From a checkpoint of a small image super-resolution model: arch dncnn.
Rows from block 10, named by matrix and row number. Each number is 200 + 40 x the weight over the matrix's rms, rounded and kept within 0 to 999. All counts start at 0.
# conv: 3x3 conv (model.blocks.10.conv.weight, 64x64x3x3), inputs 26-38, a 3x3 kernel for each
conv.2,214,187,282,208,191,271,301,251,267,224,155,146,285,191,254,232,174,230,209,193,209,164,226,252,145,206,232,195,211,193,248,213,146,270,226,212,153,177,207,145,268,231,201,204,163,118,118,199,190,183,222,302,298,146,194,211,233,180,208,216,140,154,133,225,206,242,281,266,236,187,128,219,147,208,257,225,170,201,246,157,192,172,201,230,196,219,196,209,168,204,244,162,160,183,170,152,258,234,163,194,214,299,256,265,318,206,173,192,172,256,192,171,233,239,216,263,170
conv.3,237,160,210,204,247,226,227,277,226,197,155,223,226,259,245,190,288,282,189,162,201,214,213,228,288,189,210,277,267,143,213,247,152,219,125,188,171,176,166,246,218,194,243,226,157,214,293,118,240,250,174,220,168,126,220,174,155,211,169,212,215,183,124,171,284,243,200,260,153,156,176,114,209,219,263,155,238,225,227,224,212,210,192,247,215,227,259,145,194,244,178,213,154,181,185,212,196,141,145,233,188,188,222,205,219,208,208,250,208,210,225,250,226,212,229,217,153
conv.4,269,233,264,202,190,230,215,216,200,230,163,207,206,219,243,198,182,200,228,264,274,237,197,225,202,160,211,262,195,193,336,227,191,166,248,220,185,225,186,252,252,235,170,169,179,220,207,133,240,139,161,189,130,186,225,172,190,159,197,263,283,283,213,215,203,142,215,205,199,218,206,179,104,195,119,129,182,196,201,171,204,238,204,191,156,199,179,197,216,220,212,169,212,198,132,135,146,88,174,109,202,218,238,248,208,233,216,135,209,152,147,215,229,203,236,211,206
conv.5,222,198,197,173,178,172,192,176,168,195,195,181,187,192,191,217,97,205,156,192,202,94,215,225,226,263,140,197,235,221,214,212,214,258,173,158,205,182,138,226,216,92,264,264,148,182,187,178,230,237,220,134,129,96,194,174,184,233,183,247,200,196,241,219,252,172,224,225,240,116,172,188,202,242,270,176,207,272,100,187,275,196,197,234,195,183,234,207,89,191,131,181,192,167,223,222,236,287,227,229,180,181,203,189,177,222,166,165,159,167,153,225,254,226,189,168,167
conv.6,219,185,226,183,196,175,173,174,174,237,163,223,245,211,289,223,264,250,159,155,174,153,214,188,251,240,235,104,161,233,117,120,162,241,175,242,212,216,175,249,232,235,188,202,186,143,174,191,109,65,84,128,26,40,311,207,215,288,174,190,228,234,128,222,161,243,207,202,213,173,194,184,175,203,161,200,195,197,194,202,182,195,173,241,165,155,235,143,172,249,224,148,163,207,179,158,237,182,199,232,275,200,229,288,201,234,259,214,186,232,103,229,270,216,156,160,155
conv.7,176,156,176,221,247,203,252,198,180,228,209,223,180,226,236,191,250,206,201,179,173,206,185,200,219,166,223,170,168,209,223,202,230,184,177,269,242,197,162,241,193,202,231,153,178,189,173,142,193,195,176,182,210,202,202,174,181,208,179,164,183,175,128,190,197,170,222,241,222,160,147,216,204,221,219,218,227,208,187,203,160,206,218,179,179,218,189,176,242,189,197,196,167,213,289,180,241,188,163,191,130,200,168,109,176,208,136,172,217,205,188,187,179,181,174,163,162
conv.8,161,163,215,209,231,247,221,203,172,222,197,120,210,179,200,148,174,195,181,188,225,191,214,219,170,205,180,187,199,222,200,216,165,210,237,152,167,226,185,157,229,188,214,207,187,219,179,222,214,188,220,234,155,183,192,169,235,215,191,225,195,186,238,232,212,227,229,155,168,208,156,170,238,245,189,166,206,199,200,191,192,189,220,224,203,196,159,214,212,218,173,227,309,228,169,246,181,227,241,201,265,244,180,175,227,232,175,154,186,181,260,283,220,261,208,148,164
conv.9,180,210,189,157,209,214,151,199,212,209,212,194,234,210,208,180,176,170,207,217,224,205,205,223,171,185,207,208,186,196,221,209,211,221,194,207,229,190,196,247,176,174,259,179,195,237,204,211,232,219,227,229,226,233,358,221,137,236,207,184,193,174,148,193,228,209,147,195,191,152,204,201,219,227,239,229,222,231,218,198,219,219,218,216,211,193,208,188,183,174,206,210,230,205,202,223,196,175,187,156,187,184,154,185,192,156,187,165,188,201,217,171,198,202,152,188,180
conv.10,220,191,251,160,194,271,234,257,271,279,181,190,184,219,232,200,301,240,180,259,281,159,219,245,191,156,169,170,227,210,133,107,121,140,188,173,253,218,224,182,160,160,187,189,181,198,202,284,247,242,253,216,194,181,248,235,220,267,197,165,261,235,130,185,204,128,206,222,150,261,237,200,203,181,214,165,165,241,136,179,219,129,181,256,141,199,256,186,239,235,163,213,191,183,189,266,229,184,203,216,207,171,183,183,178,181,249,253,157,200,206,215,232,193,190,184,178
conv.11,210,214,211,172,218,272,227,240,208,244,217,233,198,255,259,119,187,226,172,247,156,244,235,132,264,163,176,160,234,262,213,198,191,188,125,186,164,172,223,200,147,245,165,188,95,164,201,225,163,204,223,139,110,211,180,154,237,136,122,203,140,194,224,196,180,235,253,240,168,226,169,194,197,190,237,178,234,203,134,259,231,191,170,115,159,169,218,156,173,254,165,160,178,244,245,203,209,236,195,198,223,181,166,221,233,154,206,225,207,190,304,194,211,246,235,211,287
conv.12,118,156,143,176,222,203,216,199,135,145,189,208,185,222,156,223,183,182,224,164,225,223,215,230,184,166,143,204,165,192,255,181,201,325,196,247,209,158,236,187,224,176,205,254,182,143,190,191,170,264,194,287,255,186,158,205,131,184,229,181,191,198,206,175,177,174,184,204,190,162,161,210,213,214,194,186,202,235,126,203,200,153,196,215,257,220,179,262,220,156,125,204,158,168,173,217,210,206,213,182,216,192,200,272,239,184,215,157,166,148,174,202,201,148,158,192,155
conv.13,235,144,211,162,208,212,172,234,242,252,228,214,245,254,207,213,212,173,229,269,286,175,201,249,213,226,171,134,221,206,185,176,185,178,207,201,201,300,295,186,223,199,209,218,266,175,126,148,131,114,107,237,168,222,213,158,174,166,158,195,178,200,242,198,204,169,169,143,136,164,158,202,223,290,236,200,228,197,194,171,176,231,186,279,180,183,252,211,245,224,166,141,108,192,178,122,248,161,218,164,182,238,145,155,173,228,226,202,213,217,140,190,173,196,157,250,205
conv.14,159,259,147,190,243,117,166,222,116,181,199,277,232,182,185,242,212,195,201,226,190,208,236,238,193,217,205,280,219,210,291,223,161,173,194,169,222,193,221,272,186,171,174,216,160,202,249,196,253,260,163,169,171,137,223,208,223,166,224,189,226,221,267,199,192,196,164,195,264,183,226,313,139,160,255,230,168,170,200,227,189,165,194,195,187,172,193,185,198,139,261,254,186,167,239,185,211,208,121,242,210,226,205,246,261,172,215,181,226,145,213,167,198,184,248,209,208
conv.15,189,193,186,191,195,196,189,196,198,201,189,190,193,190,194,203,200,199,200,205,200,195,193,195,198,193,193,194,194,196,197,200,197,201,202,205,195,207,200,194,203,197,195,201,195,196,202,196,205,208,208,210,208,210,200,202,202,195,197,199,191,201,207,208,201,203,200,192,200,206,196,197,206,203,205,201,196,204,205,192,199,204,201,194,202,197,191,200,199,196,192,193,196,196,196,198,197,201,204,204,214,216,209,208,211,206,205,210,206,205,199,204,205,206,206,203,204
conv.16,184,119,163,194,180,141,169,172,132,262,169,232,173,158,202,173,134,142,187,203,204,146,258,247,204,329,195,84,142,208,195,211,249,266,247,226,165,214,203,198,250,225,204,260,243,175,154,136,140,146,127,216,213,233,176,169,182,211,155,185,215,213,234,215,207,157,193,238,162,121,187,226,264,257,249,218,234,208,183,120,148,152,241,256,257,243,253,209,151,201,228,138,174,170,221,222,271,257,193,251,170,140,290,244,216,194,159,184,275,234,205,216,239,215,223,254,251
conv.17,251,246,171,198,158,174,142,191,221,252,215,193,261,210,197,243,242,215,203,200,233,196,185,224,203,217,198,233,215,208,147,210,176,248,243,162,166,230,174,191,194,202,154,184,229,275,174,218,195,160,208,196,158,149,134,194,148,200,167,152,201,226,187,185,232,187,141,237,275,251,283,312,186,227,213,127,202,209,206,255,169,220,161,197,211,171,167,232,207,190,172,208,215,179,199,226,190,142,193,119,150,198,170,358,413,180,284,314,201,144,226,202,172,196,138,198,183
conv.18,180,186,141,252,222,279,213,225,199,226,271,200,237,238,194,205,244,252,230,228,230,231,228,198,240,321,187,168,108,188,133,137,218,119,157,240,227,191,232,157,222,251,215,206,235,249,175,197,218,199,185,189,191,184,271,229,186,207,163,222,183,282,295,127,154,200,172,207,246,165,202,206,265,178,200,224,132,197,196,231,288,279,261,200,208,161,203,226,156,308,175,162,131,180,195,167,203,305,219,191,232,269,292,224,226,172,186,196,263,235,228,229,224,242,269,190,237
conv.19,246,184,242,204,219,267,246,178,216,181,175,217,208,266,241,227,206,169,203,177,177,209,241,184,163,159,189,194,194,205,169,184,159,163,180,200,198,167,188,200,207,214,179,198,322,186,199,200,250,229,298,190,266,234,183,207,244,167,214,223,175,221,216,182,227,184,200,186,202,217,218,216,156,183,152,180,217,213,188,215,250,178,223,186,242,243,168,289,202,178,238,240,216,299,224,206,259,173,254,145,228,210,179,246,169,174,261,190,215,218,147,173,224,194,190,176,219
conv.20,132,156,193,238,203,120,175,174,202,183,176,196,175,239,177,194,207,202,138,172,200,218,169,216,235,149,199,237,209,243,216,239,246,169,165,224,178,139,241,272,145,157,147,310,234,267,177,136,230,183,157,150,248,142,191,169,202,248,210,203,173,146,205,260,177,227,187,140,198,230,176,213,271,257,265,242,192,244,195,182,268,210,198,213,228,210,199,178,219,170,251,138,268,177,155,243,169,264,318,203,216,190,256,236,179,233,217,176,250,215,223,271,247,187,211,217,254
conv.21,197,248,304,193,307,277,95,232,261,150,196,189,145,136,202,204,175,176,305,191,215,190,167,144,232,247,212,93,161,151,203,243,164,254,195,162,182,217,229,204,239,213,224,216,148,168,222,157,166,254,235,165,209,201,167,170,168,195,209,239,187,154,172,217,220,276,188,185,124,125,138,148,108,115,133,139,143,192,181,139,218,250,147,177,257,153,187,184,223,234,184,175,211,175,220,192,281,261,288,209,147,140,206,177,199,191,187,215,154,161,130,128,248,239,165,214,198
conv.22,237,245,256,165,265,270,195,152,167,195,135,220,242,200,265,237,257,234,213,182,163,286,260,194,379,282,191,119,157,204,162,163,209,148,246,198,263,199,236,245,241,233,206,205,163,206,211,194,121,188,198,126,133,203,143,205,261,142,191,229,173,210,176,176,239,139,200,297,259,200,198,165,257,178,121,266,259,232,89,224,151,201,260,202,200,198,220,164,283,269,183,143,228,223,231,195,265,229,182,173,176,234,147,155,204,238,194,184,225,165,240,210,212,233,174,197,201
conv.23,244,249,260,184,157,131,194,233,184,209,179,193,267,245,145,161,142,112,143,203,159,180,250,217,188,301,223,162,212,211,265,157,163,233,193,215,226,169,200,261,155,251,204,108,220,186,178,228,214,219,226,214,242,241,212,185,192,231,206,159,203,163,181,244,222,203,185,167,164,113,194,249,126,248,239,193,188,154,164,208,172,195,197,194,163,185,160,114,184,201,245,191,177,156,135,200,180,152,132,233,306,238,205,308,231,162,233,185,200,167,203,164,239,203,256,205,246
conv.24,109,116,216,184,106,240,241,91,188,200,236,258,179,203,201,241,242,161,221,210,137,191,168,189,128,91,114,287,218,211,140,217,177,145,237,191,124,156,131,193,174,201,167,220,190,129,137,238,212,170,217,232,174,228,147,201,198,190,237,223,169,155,201,144,204,237,230,184,240,267,161,213,160,199,166,207,271,210,190,148,155,248,183,243,197,190,230,267,337,132,225,163,253,199,183,182,180,214,157,207,172,170,198,169,120,154,210,165,77,180,178,182,193,248,136,116,202
conv.25,244,205,159,212,140,173,222,253,280,231,174,217,220,235,232,163,174,190,245,209,202,145,127,150,211,184,185,250,197,206,145,192,272,206,219,185,242,253,232,187,182,196,183,211,298,167,157,192,157,282,262,223,246,231,216,171,178,183,185,117,201,259,279,154,194,259,226,209,155,147,217,230,142,223,199,268,227,205,190,173,198,210,157,156,159,181,229,149,225,182,157,233,303,229,146,148,214,225,187,197,201,160,216,179,219,240,145,153,172,166,199,190,252,240,218,137,218
conv.26,201,191,158,153,253,176,140,213,196,183,192,202,187,231,267,233,231,229,217,257,269,146,172,198,190,186,185,146,180,213,184,214,210,185,218,214,223,185,205,193,192,165,173,184,206,185,237,161,178,228,188,142,118,201,206,190,149,212,191,214,166,99,139,222,160,219,160,171,174,206,172,174,216,203,204,195,193,235,202,170,198,232,190,205,224,213,197,225,220,177,196,220,266,225,214,177,173,187,150,209,243,216,160,136,174,208,191,269,149,158,170,213,235,185,152,182,200
conv.27,137,248,223,241,190,220,209,214,170,192,194,204,206,208,196,247,265,225,176,227,244,232,207,198,246,182,169,189,199,193,147,101,245,184,202,203,244,212,169,229,209,137,177,190,174,271,179,128,249,211,117,222,226,175,197,198,209,185,204,209,166,179,207,202,227,156,250,209,156,209,206,147,221,147,154,260,220,208,179,200,197,135,220,219,125,227,212,194,225,169,241,193,229,236,128,242,223,158,190,243,116,298,257,162,272,207,157,233,199,158,154,268,187,153,224,123,159
conv.28,187,184,252,141,255,246,214,232,292,160,165,215,215,210,170,167,159,133,184,212,208,186,214,242,39,155,177,186,160,184,166,125,101,184,194,190,184,185,203,226,204,224,170,160,169,235,243,150,146,296,237,133,235,198,212,277,228,175,199,204,171,194,200,232,267,231,276,214,138,143,179,214,238,221,246,207,189,197,183,176,246,133,210,265,166,189,181,205,165,214,190,210,142,233,184,96,234,243,231,204,225,199,181,250,248,232,224,213,191,160,161,205,264,188,169,245,260
conv.29,260,197,169,255,127,155,207,133,244,200,195,167,261,195,164,183,168,177,241,231,191,120,138,173,84,171,179,151,194,118,170,209,138,79,210,132,193,199,209,167,191,238,202,223,191,160,159,236,205,212,285,220,167,211,165,159,165,156,199,164,153,222,199,160,131,178,192,166,136,181,207,186,179,136,194,188,112,178,198,122,180,227,162,161,230,163,212,236,235,175,232,199,141,229,229,220,133,143,167,224,249,168,180,214,223,185,239,204,239,227,253,179,185,240,174,187,216
conv.30,266,284,284,271,260,265,238,202,154,234,277,189,184,240,186,228,210,193,189,163,228,203,183,205,160,223,278,206,140,175,111,188,239,120,236,254,149,127,167,213,154,223,171,192,194,316,209,154,250,189,175,156,188,195,247,222,157,254,228,190,161,180,221,185,247,289,193,228,341,233,191,275,142,141,193,222,205,221,212,175,306,127,210,227,255,231,221,238,231,208,143,213,249,128,217,235,163,193,276,224,160,105,269,246,246,180,201,205,291,211,242,206,185,158,161,130,143
conv.31,154,195,211,182,185,221,219,200,192,172,200,180,153,203,222,177,196,153,222,212,213,135,185,202,237,223,188,256,220,174,191,224,189,196,220,200,220,186,199,176,178,231,235,308,219,145,230,189,129,225,287,186,171,149,178,200,203,183,236,277,192,223,224,202,216,153,182,285,218,225,280,217,293,205,177,223,182,203,232,197,217,233,192,149,247,201,205,220,188,254,197,147,189,170,195,204,188,182,152,215,287,264,234,292,257,144,207,168,214,162,247,146,212,206,121,229,251
conv.32,191,252,160,157,304,236,217,228,240,130,163,168,186,229,237,150,164,250,169,196,160,187,151,120,225,218,191,187,178,188,267,170,215,211,152,199,161,199,231,201,184,214,240,227,242,205,158,225,203,180,220,128,244,245,236,195,245,160,199,237,182,167,154,170,181,287,205,197,256,176,227,198,251,249,153,190,230,138,138,262,244,205,201,186,259,176,214,256,213,208,261,210,102,240,278,177,244,273,275,131,179,211,175,236,281,159,171,173,216,152,179,180,256,269,219,224,165
conv.33,214,177,172,196,229,177,225,194,147,134,216,169,222,307,191,188,227,82,269,205,198,234,215,216,154,191,271,161,221,258,128,133,183,194,250,232,178,183,219,202,158,155,171,207,220,206,240,228,180,224,169,134,183,214,244,249,199,221,201,229,291,216,301,293,191,234,270,170,186,225,218,210,214,213,150,192,205,243,231,225,278,162,125,144,207,169,240,247,220,233,182,179,193,140,175,152,195,215,163,219,217,205,198,243,209,160,221,197,116,225,190,149,248,219,214,279,252
conv.34,194,192,208,180,162,177,233,92,242,193,212,209,168,178,84,225,228,207,173,196,151,251,223,225,239,234,225,192,189,247,301,210,230,235,246,138,209,200,142,228,257,183,347,145,307,145,177,178,180,220,230,209,137,233,198,216,190,183,182,177,187,179,156,175,194,161,193,242,203,147,208,140,182,179,240,134,217,217,214,217,220,215,174,196,250,155,149,205,198,190,209,197,227,211,226,243,224,190,273,205,149,184,212,236,253,185,242,248,204,176,202,192,240,217,135,324,264
conv.35,231,251,157,159,169,163,200,165,169,200,180,214,268,210,217,190,213,213,219,184,207,235,215,225,42,180,238,186,242,237,208,158,217,121,206,264,242,232,177,212,222,234,162,168,241,193,165,233,199,185,169,263,190,118,176,227,224,132,211,226,197,158,163,201,200,153,199,194,224,195,271,155,179,219,189,230,183,143,244,223,142,239,182,156,196,219,252,188,260,208,167,242,241,186,217,178,150,143,199,224,195,237,242,204,202,276,200,191,155,126,189,289,241,229,219,146,176
conv.36,204,179,190,213,182,171,201,189,148,137,198,174,149,230,187,187,196,184,220,178,213,151,155,185,253,247,219,124,252,176,212,233,242,257,203,278,200,135,229,254,191,251,205,214,200,204,174,167,254,239,129,196,265,102,188,196,135,176,134,153,139,57,164,172,226,208,247,256,248,263,260,263,183,243,255,170,232,236,187,156,190,225,233,203,201,194,250,185,205,288,187,130,194,244,218,230,197,252,307,264,261,156,238,309,231,160,176,204,148,200,233,195,171,181,164,167,213
conv.37,262,194,159,226,180,151,233,195,68,182,234,282,153,203,234,169,229,219,249,179,194,234,236,223,150,149,197,150,218,256,89,139,221,202,145,221,174,215,194,216,256,194,280,176,163,302,222,208,269,168,218,214,169,179,176,157,168,203,193,195,182,200,192,238,212,238,221,189,189,167,204,86,205,149,204,174,131,179,167,156,182,148,174,194,180,192,226,177,203,102,204,199,135,137,233,167,102,197,117,194,172,209,184,208,283,190,236,260,211,261,167,166,195,187,214,211,200
conv.38,239,202,277,262,169,281,217,101,176,213,225,218,222,242,269,208,273,216,230,242,212,198,183,185,162,195,161,149,254,216,165,297,252,194,223,165,150,224,195,180,170,248,230,182,246,133,165,271,117,130,203,154,123,161,174,229,221,170,193,174,225,216,213,211,163,198,172,164,228,150,190,226,215,223,205,179,193,234,188,164,182,266,290,230,223,222,196,269,224,281,201,136,191,133,160,260,245,220,292,162,152,163,249,223,198,224,187,127,220,184,239,215,205,171,230,201,140
conv.39,222,243,227,210,207,218,176,243,189,191,179,206,125,171,188,174,262,268,256,258,225,158,196,171,185,208,157,206,187,143,159,219,192,173,228,147,230,184,154,216,182,245,231,219,252,260,225,198,205,200,190,269,255,301,184,186,159,197,171,204,159,172,188,199,175,174,105,171,190,219,193,119,224,157,209,151,167,203,165,171,221,154,181,251,210,187,205,218,221,184,125,75,141,173,189,226,177,188,185,209,213,187,239,281,216,200,250,226,192,168,88,147,145,161,146,230,137
conv.40,197,172,207,230,252,184,149,189,112,197,184,183,230,238,248,211,179,200,250,205,152,223,248,227,196,238,212,177,242,192,233,240,216,245,189,217,218,199,221,212,196,187,180,175,138,168,174,135,204,216,247,209,249,264,128,179,108,211,226,210,230,236,106,163,129,162,229,181,155,208,181,183,183,235,171,212,266,165,161,211,140,212,199,178,202,203,154,149,156,124,207,192,197,128,194,122,166,187,215,162,182,188,125,175,255,221,228,256,184,148,139,113,268,190,251,264,151
conv.41,224,181,105,196,226,156,255,244,211,206,223,218,220,164,179,269,243,231,238,199,163,174,128,161,154,204,247,260,202,255,230,207,160,207,234,176,176,124,110,190,228,167,154,156,139,144,198,143,227,249,241,189,229,176,245,202,198,193,260,256,194,212,189,277,231,180,182,219,177,178,230,162,223,176,193,197,204,187,225,189,211,278,195,194,261,166,226,219,232,185,98,195,266,171,198,247,173,268,257,163,152,172,172,170,157,237,253,270,200,241,181,119,225,284,144,218,194
conv.42,157,157,205,203,215,229,209,187,190,215,181,182,191,179,202,211,186,207,214,198,191,204,192,184,184,189,203,215,213,195,192,212,215,198,188,202,182,198,205,198,216,152,174,222,177,190,224,223,221,227,189,167,189,182,208,215,222,225,205,203,224,174,184,197,168,164,219,187,215,212,152,145,217,175,155,202,196,202,204,222,160,230,194,205,194,205,199,191,205,172,208,228,185,198,273,195,176,231,232,308,458,296,382,473,255,239,261,181,182,247,206,224,201,186,262,162,162
conv.43,218,191,201,178,186,198,268,241,176,258,186,234,184,214,202,204,203,275,232,223,265,236,212,181,270,244,210,238,129,189,222,97,185,239,163,213,177,230,263,195,197,172,247,201,213,282,133,153,217,198,141,218,145,181,222,238,212,211,185,244,193,174,199,149,182,218,151,185,116,230,217,154,221,197,162,149,144,159,198,229,182,120,172,182,136,164,198,222,202,197,251,178,191,188,247,160,271,219,199,215,259,162,193,184,117,210,228,219,247,214,158,329,194,168,197,146,87
conv.44,218,221,248,221,220,240,253,229,159,169,158,207,151,144,212,170,217,282,187,177,203,207,229,180,291,309,199,201,179,164,258,166,199,178,128,181,194,188,173,169,272,236,260,249,186,256,192,150,280,271,172,245,261,106,181,193,205,194,239,173,218,172,187,172,210,203,218,239,164,164,239,172,202,176,177,219,243,214,135,166,174,228,216,150,152,164,269,166,231,287,140,187,156,209,245,176,187,204,197,143,148,177,263,242,191,224,259,233,194,168,191,156,195,241,237,225,155
conv.45,211,198,188,253,185,243,198,155,213,214,263,276,211,203,185,233,198,226,230,210,301,151,193,195,158,235,231,231,207,180,250,160,196,238,191,137,209,159,169,191,260,142,238,188,185,145,220,195,193,183,212,194,129,192,159,233,211,275,241,220,277,217,310,194,129,214,237,244,206,254,251,226,132,189,224,86,143,129,171,249,142,175,151,196,203,149,176,256,184,178,184,177,167,204,196,225,212,170,189,190,252,201,235,236,246,200,163,197,159,235,175,127,259,204,169,243,186
conv.46,161,199,132,243,265,132,209,224,174,157,149,238,215,203,220,188,181,209,144,205,199,205,204,178,231,206,195,130,162,183,164,181,181,170,199,154,206,245,194,242,287,223,271,268,175,143,109,163,172,146,252,178,289,303,217,167,218,215,166,201,203,228,229,150,234,254,145,185,200,213,221,183,172,225,232,195,210,184,126,226,187,191,208,216,230,195,219,158,185,204,248,192,192,175,165,168,262,196,212,195,210,253,235,249,244,185,186,217,189,148,117,192,236,170,154,226,225
conv.47,241,225,234,206,221,232,199,204,221,181,208,173,173,210,247,181,214,265,205,199,244,210,152,197,203,190,219,176,194,220,217,220,245,166,161,211,202,252,224,178,234,199,199,230,193,204,217,180,198,253,153,162,216,156,233,202,207,168,177,182,173,187,236,191,232,224,163,186,219,149,158,199,218,210,240,212,190,202,177,204,245,185,201,201,204,199,210,209,201,244,201,198,166,210,214,237,222,204,151,98,304,278,150,322,256,210,246,200,214,203,210,238,202,180,199,248,206
conv.48,144,232,234,155,208,197,222,291,209,199,195,160,205,210,213,145,241,208,207,173,184,192,171,181,219,110,158,174,168,216,116,108,291,179,127,194,195,155,181,173,170,191,188,188,150,115,133,259,206,195,201,187,216,235,162,200,251,210,182,215,167,187,188,215,224,183,232,234,187,194,163,155,200,170,185,270,240,183,182,227,208,110,180,235,86,152,228,178,166,135,209,203,220,189,219,246,279,220,162,151,145,105,209,249,250,147,215,227,196,176,256,303,214,209,218,170,188
conv.49,196,159,179,200,166,149,176,159,130,259,253,207,297,256,232,242,119,128,188,213,187,204,168,168,347,202,207,80,209,250,122,201,239,259,267,175,257,259,264,255,222,230,287,268,239,88,84,133,132,250,211,116,299,261,185,200,196,128,239,222,174,246,235,115,200,176,164,198,192,274,218,233,243,223,172,197,246,217,179,152,206,163,201,238,265,193,171,252,191,184,180,167,114,187,158,157,158,201,206,236,270,179,171,216,185,169,181,121,215,195,190,251,268,189,208,251,252
conv.50,188,164,171,175,209,161,211,234,168,210,255,215,117,161,211,247,244,208,233,148,235,183,138,180,218,107,152,218,234,201,214,312,195,180,234,184,208,142,202,163,208,213,169,126,201,295,315,148,159,240,252,221,121,167,205,180,179,204,201,204,261,219,186,173,193,244,226,220,176,210,208,131,164,200,273,254,257,252,138,154,163,291,164,235,228,188,201,141,207,153,185,238,215,224,199,228,191,151,170,156,161,114,259,174,182,261,178,195,206,218,199,260,225,96,177,229,169
conv.51,238,150,96,259,204,127,286,197,180,184,247,209,195,138,194,166,173,190,216,174,215,150,124,177,190,198,267,143,103,136,208,173,160,141,152,241,193,270,269,196,216,223,219,179,163,234,189,146,202,189,99,164,165,114,222,217,182,190,157,131,239,245,189,202,179,187,225,194,191,192,200,232,199,164,155,258,186,158,235,189,202,203,146,142,110,192,187,140,187,152,216,205,119,216,243,147,193,208,172,178,176,240,191,189,258,201,216,174,260,236,256,238,151,139,254,183,178
conv.52,222,268,228,249,212,214,241,155,240,227,216,190,175,188,146,192,235,211,175,165,225,222,173,174,321,208,201,310,247,184,202,230,211,180,260,212,201,149,269,192,225,296,201,227,192,258,233,298,187,212,196,241,185,200,258,313,274,144,254,219,144,191,249,206,188,211,170,170,260,168,148,208,202,172,148,206,190,185,207,222,259,230,201,186,153,207,141,177,213,235,125,159,178,164,244,188,205,226,190,183,196,179,234,196,176,151,167,181,219,203,290,214,201,280,253,216,247
conv.53,222,244,242,194,165,241,165,246,268,202,189,215,216,210,238,151,137,227,154,205,157,239,234,176,207,176,176,266,235,168,251,213,248,192,176,183,180,263,244,181,203,173,185,105,245,227,274,263,193,251,162,239,183,180,229,270,260,180,182,211,156,215,232,229,201,269,222,215,176,178,252,242,130,163,199,178,192,226,240,218,208,164,149,137,170,210,270,227,230,165,214,251,155,211,215,325,117,171,198,152,135,113,224,257,249,238,200,160,212,217,199,284,203,159,165,258,171
conv.54,172,184,160,194,177,156,142,179,244,185,204,262,170,172,201,219,212,215,142,197,166,210,270,167,212,299,208,203,170,226,191,196,207,218,264,236,240,192,180,239,218,192,138,171,153,243,223,204,182,141,162,178,122,202,97,169,204,171,164,204,192,126,220,207,231,213,125,141,166,172,258,158,237,301,206,211,223,247,242,149,143,257,216,169,215,230,200,108,215,199,173,195,163,201,168,169,172,230,252,220,221,201,186,225,234,164,207,222,194,166,223,125,185,238,189,151,227
conv.55,145,184,163,194,194,242,139,225,179,232,257,197,184,197,186,165,178,175,182,233,159,204,220,188,206,182,206,202,236,187,149,193,160,209,197,140,158,207,125,194,157,180,213,207,195,193,169,222,198,185,229,144,171,188,192,183,215,197,196,249,221,245,249,208,193,190,232,222,195,235,229,248,201,190,183,176,184,178,226,233,181,225,206,225,205,184,244,218,172,258,202,188,190,222,209,222,214,233,204,208,206,188,167,205,200,202,227,279,163,222,217,160,148,177,170,259,202
conv.56,198,188,180,225,241,196,197,216,246,152,138,190,192,161,166,223,158,214,188,252,225,169,215,274,208,80,155,170,178,182,146,237,203,164,226,177,259,218,218,236,239,210,147,186,250,116,101,156,131,170,230,143,163,170,185,165,259,242,273,233,315,247,184,156,154,188,144,201,268,127,233,282,221,154,217,289,195,226,299,219,233,204,167,165,188,179,184,280,238,185,199,165,206,140,140,181,250,225,280,249,227,193,238,234,162,222,239,118,228,188,251,184,273,286,225,202,256
conv.57,141,137,120,214,190,155,181,183,117,199,182,106,268,232,264,199,239,220,307,270,219,199,179,220,198,149,134,120,124,207,140,112,128,220,267,233,180,254,186,217,204,142,224,231,210,183,79,195,232,184,229,148,176,265,185,140,127,196,174,219,196,122,205,168,175,157,210,260,169,199,176,160,213,275,227,234,220,140,129,191,132,121,180,207,159,177,237,202,131,201,145,154,182,274,207,211,234,173,163,234,260,254,213,209,209,230,167,190,126,175,223,166,216,175,187,154,129
conv.58,210,240,152,179,105,92,178,209,121,235,206,233,223,141,144,316,164,155,221,170,172,206,224,136,221,251,206,167,254,153,159,200,177,240,169,187,263,200,126,216,225,130,264,144,240,205,189,210,199,193,208,155,188,190,144,222,191,276,178,220,283,192,176,277,195,174,172,179,119,86,242,130,289,296,289,127,206,239,156,187,150,215,200,280,189,197,189,231,235,226,177,230,261,246,207,222,207,204,196,215,216,235,182,196,226,150,190,287,184,170,184,202,215,220,187,231,249
conv.59,223,187,164,238,195,148,203,197,178,212,172,144,210,247,201,153,184,142,154,138,98,153,120,145,166,124,137,161,252,197,146,265,194,185,131,97,179,156,167,190,180,227,258,216,209,133,112,144,194,227,229,162,272,142,243,208,208,283,208,241,226,192,207,238,190,136,215,190,150,292,219,124,26,222,246,195,175,240,245,178,191,250,181,161,242,201,212,163,191,180,209,196,232,215,229,249,201,194,226,222,166,222,236,188,166,213,190,120,125,223,234,175,196,239,185,163,97
conv.60,183,172,177,118,203,283,224,234,214,185,171,195,199,208,185,236,172,185,208,168,194,264,193,149,251,186,176,196,194,165,205,160,178,221,230,143,172,158,121,193,205,214,212,193,175,160,235,253,227,216,255,208,189,190,234,221,193,154,190,249,229,215,187,252,186,99,290,221,204,222,243,139,161,186,248,242,217,197,221,191,223,145,163,177,144,200,163,172,178,160,215,195,147,169,202,161,243,202,207,232,169,137,181,171,159,266,178,198,228,216,207,155,215,313,219,208,175
conv.61,161,137,174,160,183,144,210,208,154,216,206,216,291,217,226,230,214,122,228,237,214,181,192,222,175,182,236,230,160,221,184,228,194,215,243,227,169,235,229,238,154,272,205,112,221,165,235,143,218,197,276,244,262,256,169,144,135,188,206,155,200,90,147,167,212,169,159,263,200,186,237,149,222,315,227,219,233,182,230,163,192,180,227,233,194,233,119,186,205,164,239,177,198,198,147,145,176,147,218,178,209,196,202,240,163,228,298,191,95,177,212,262,324,153,276,207,168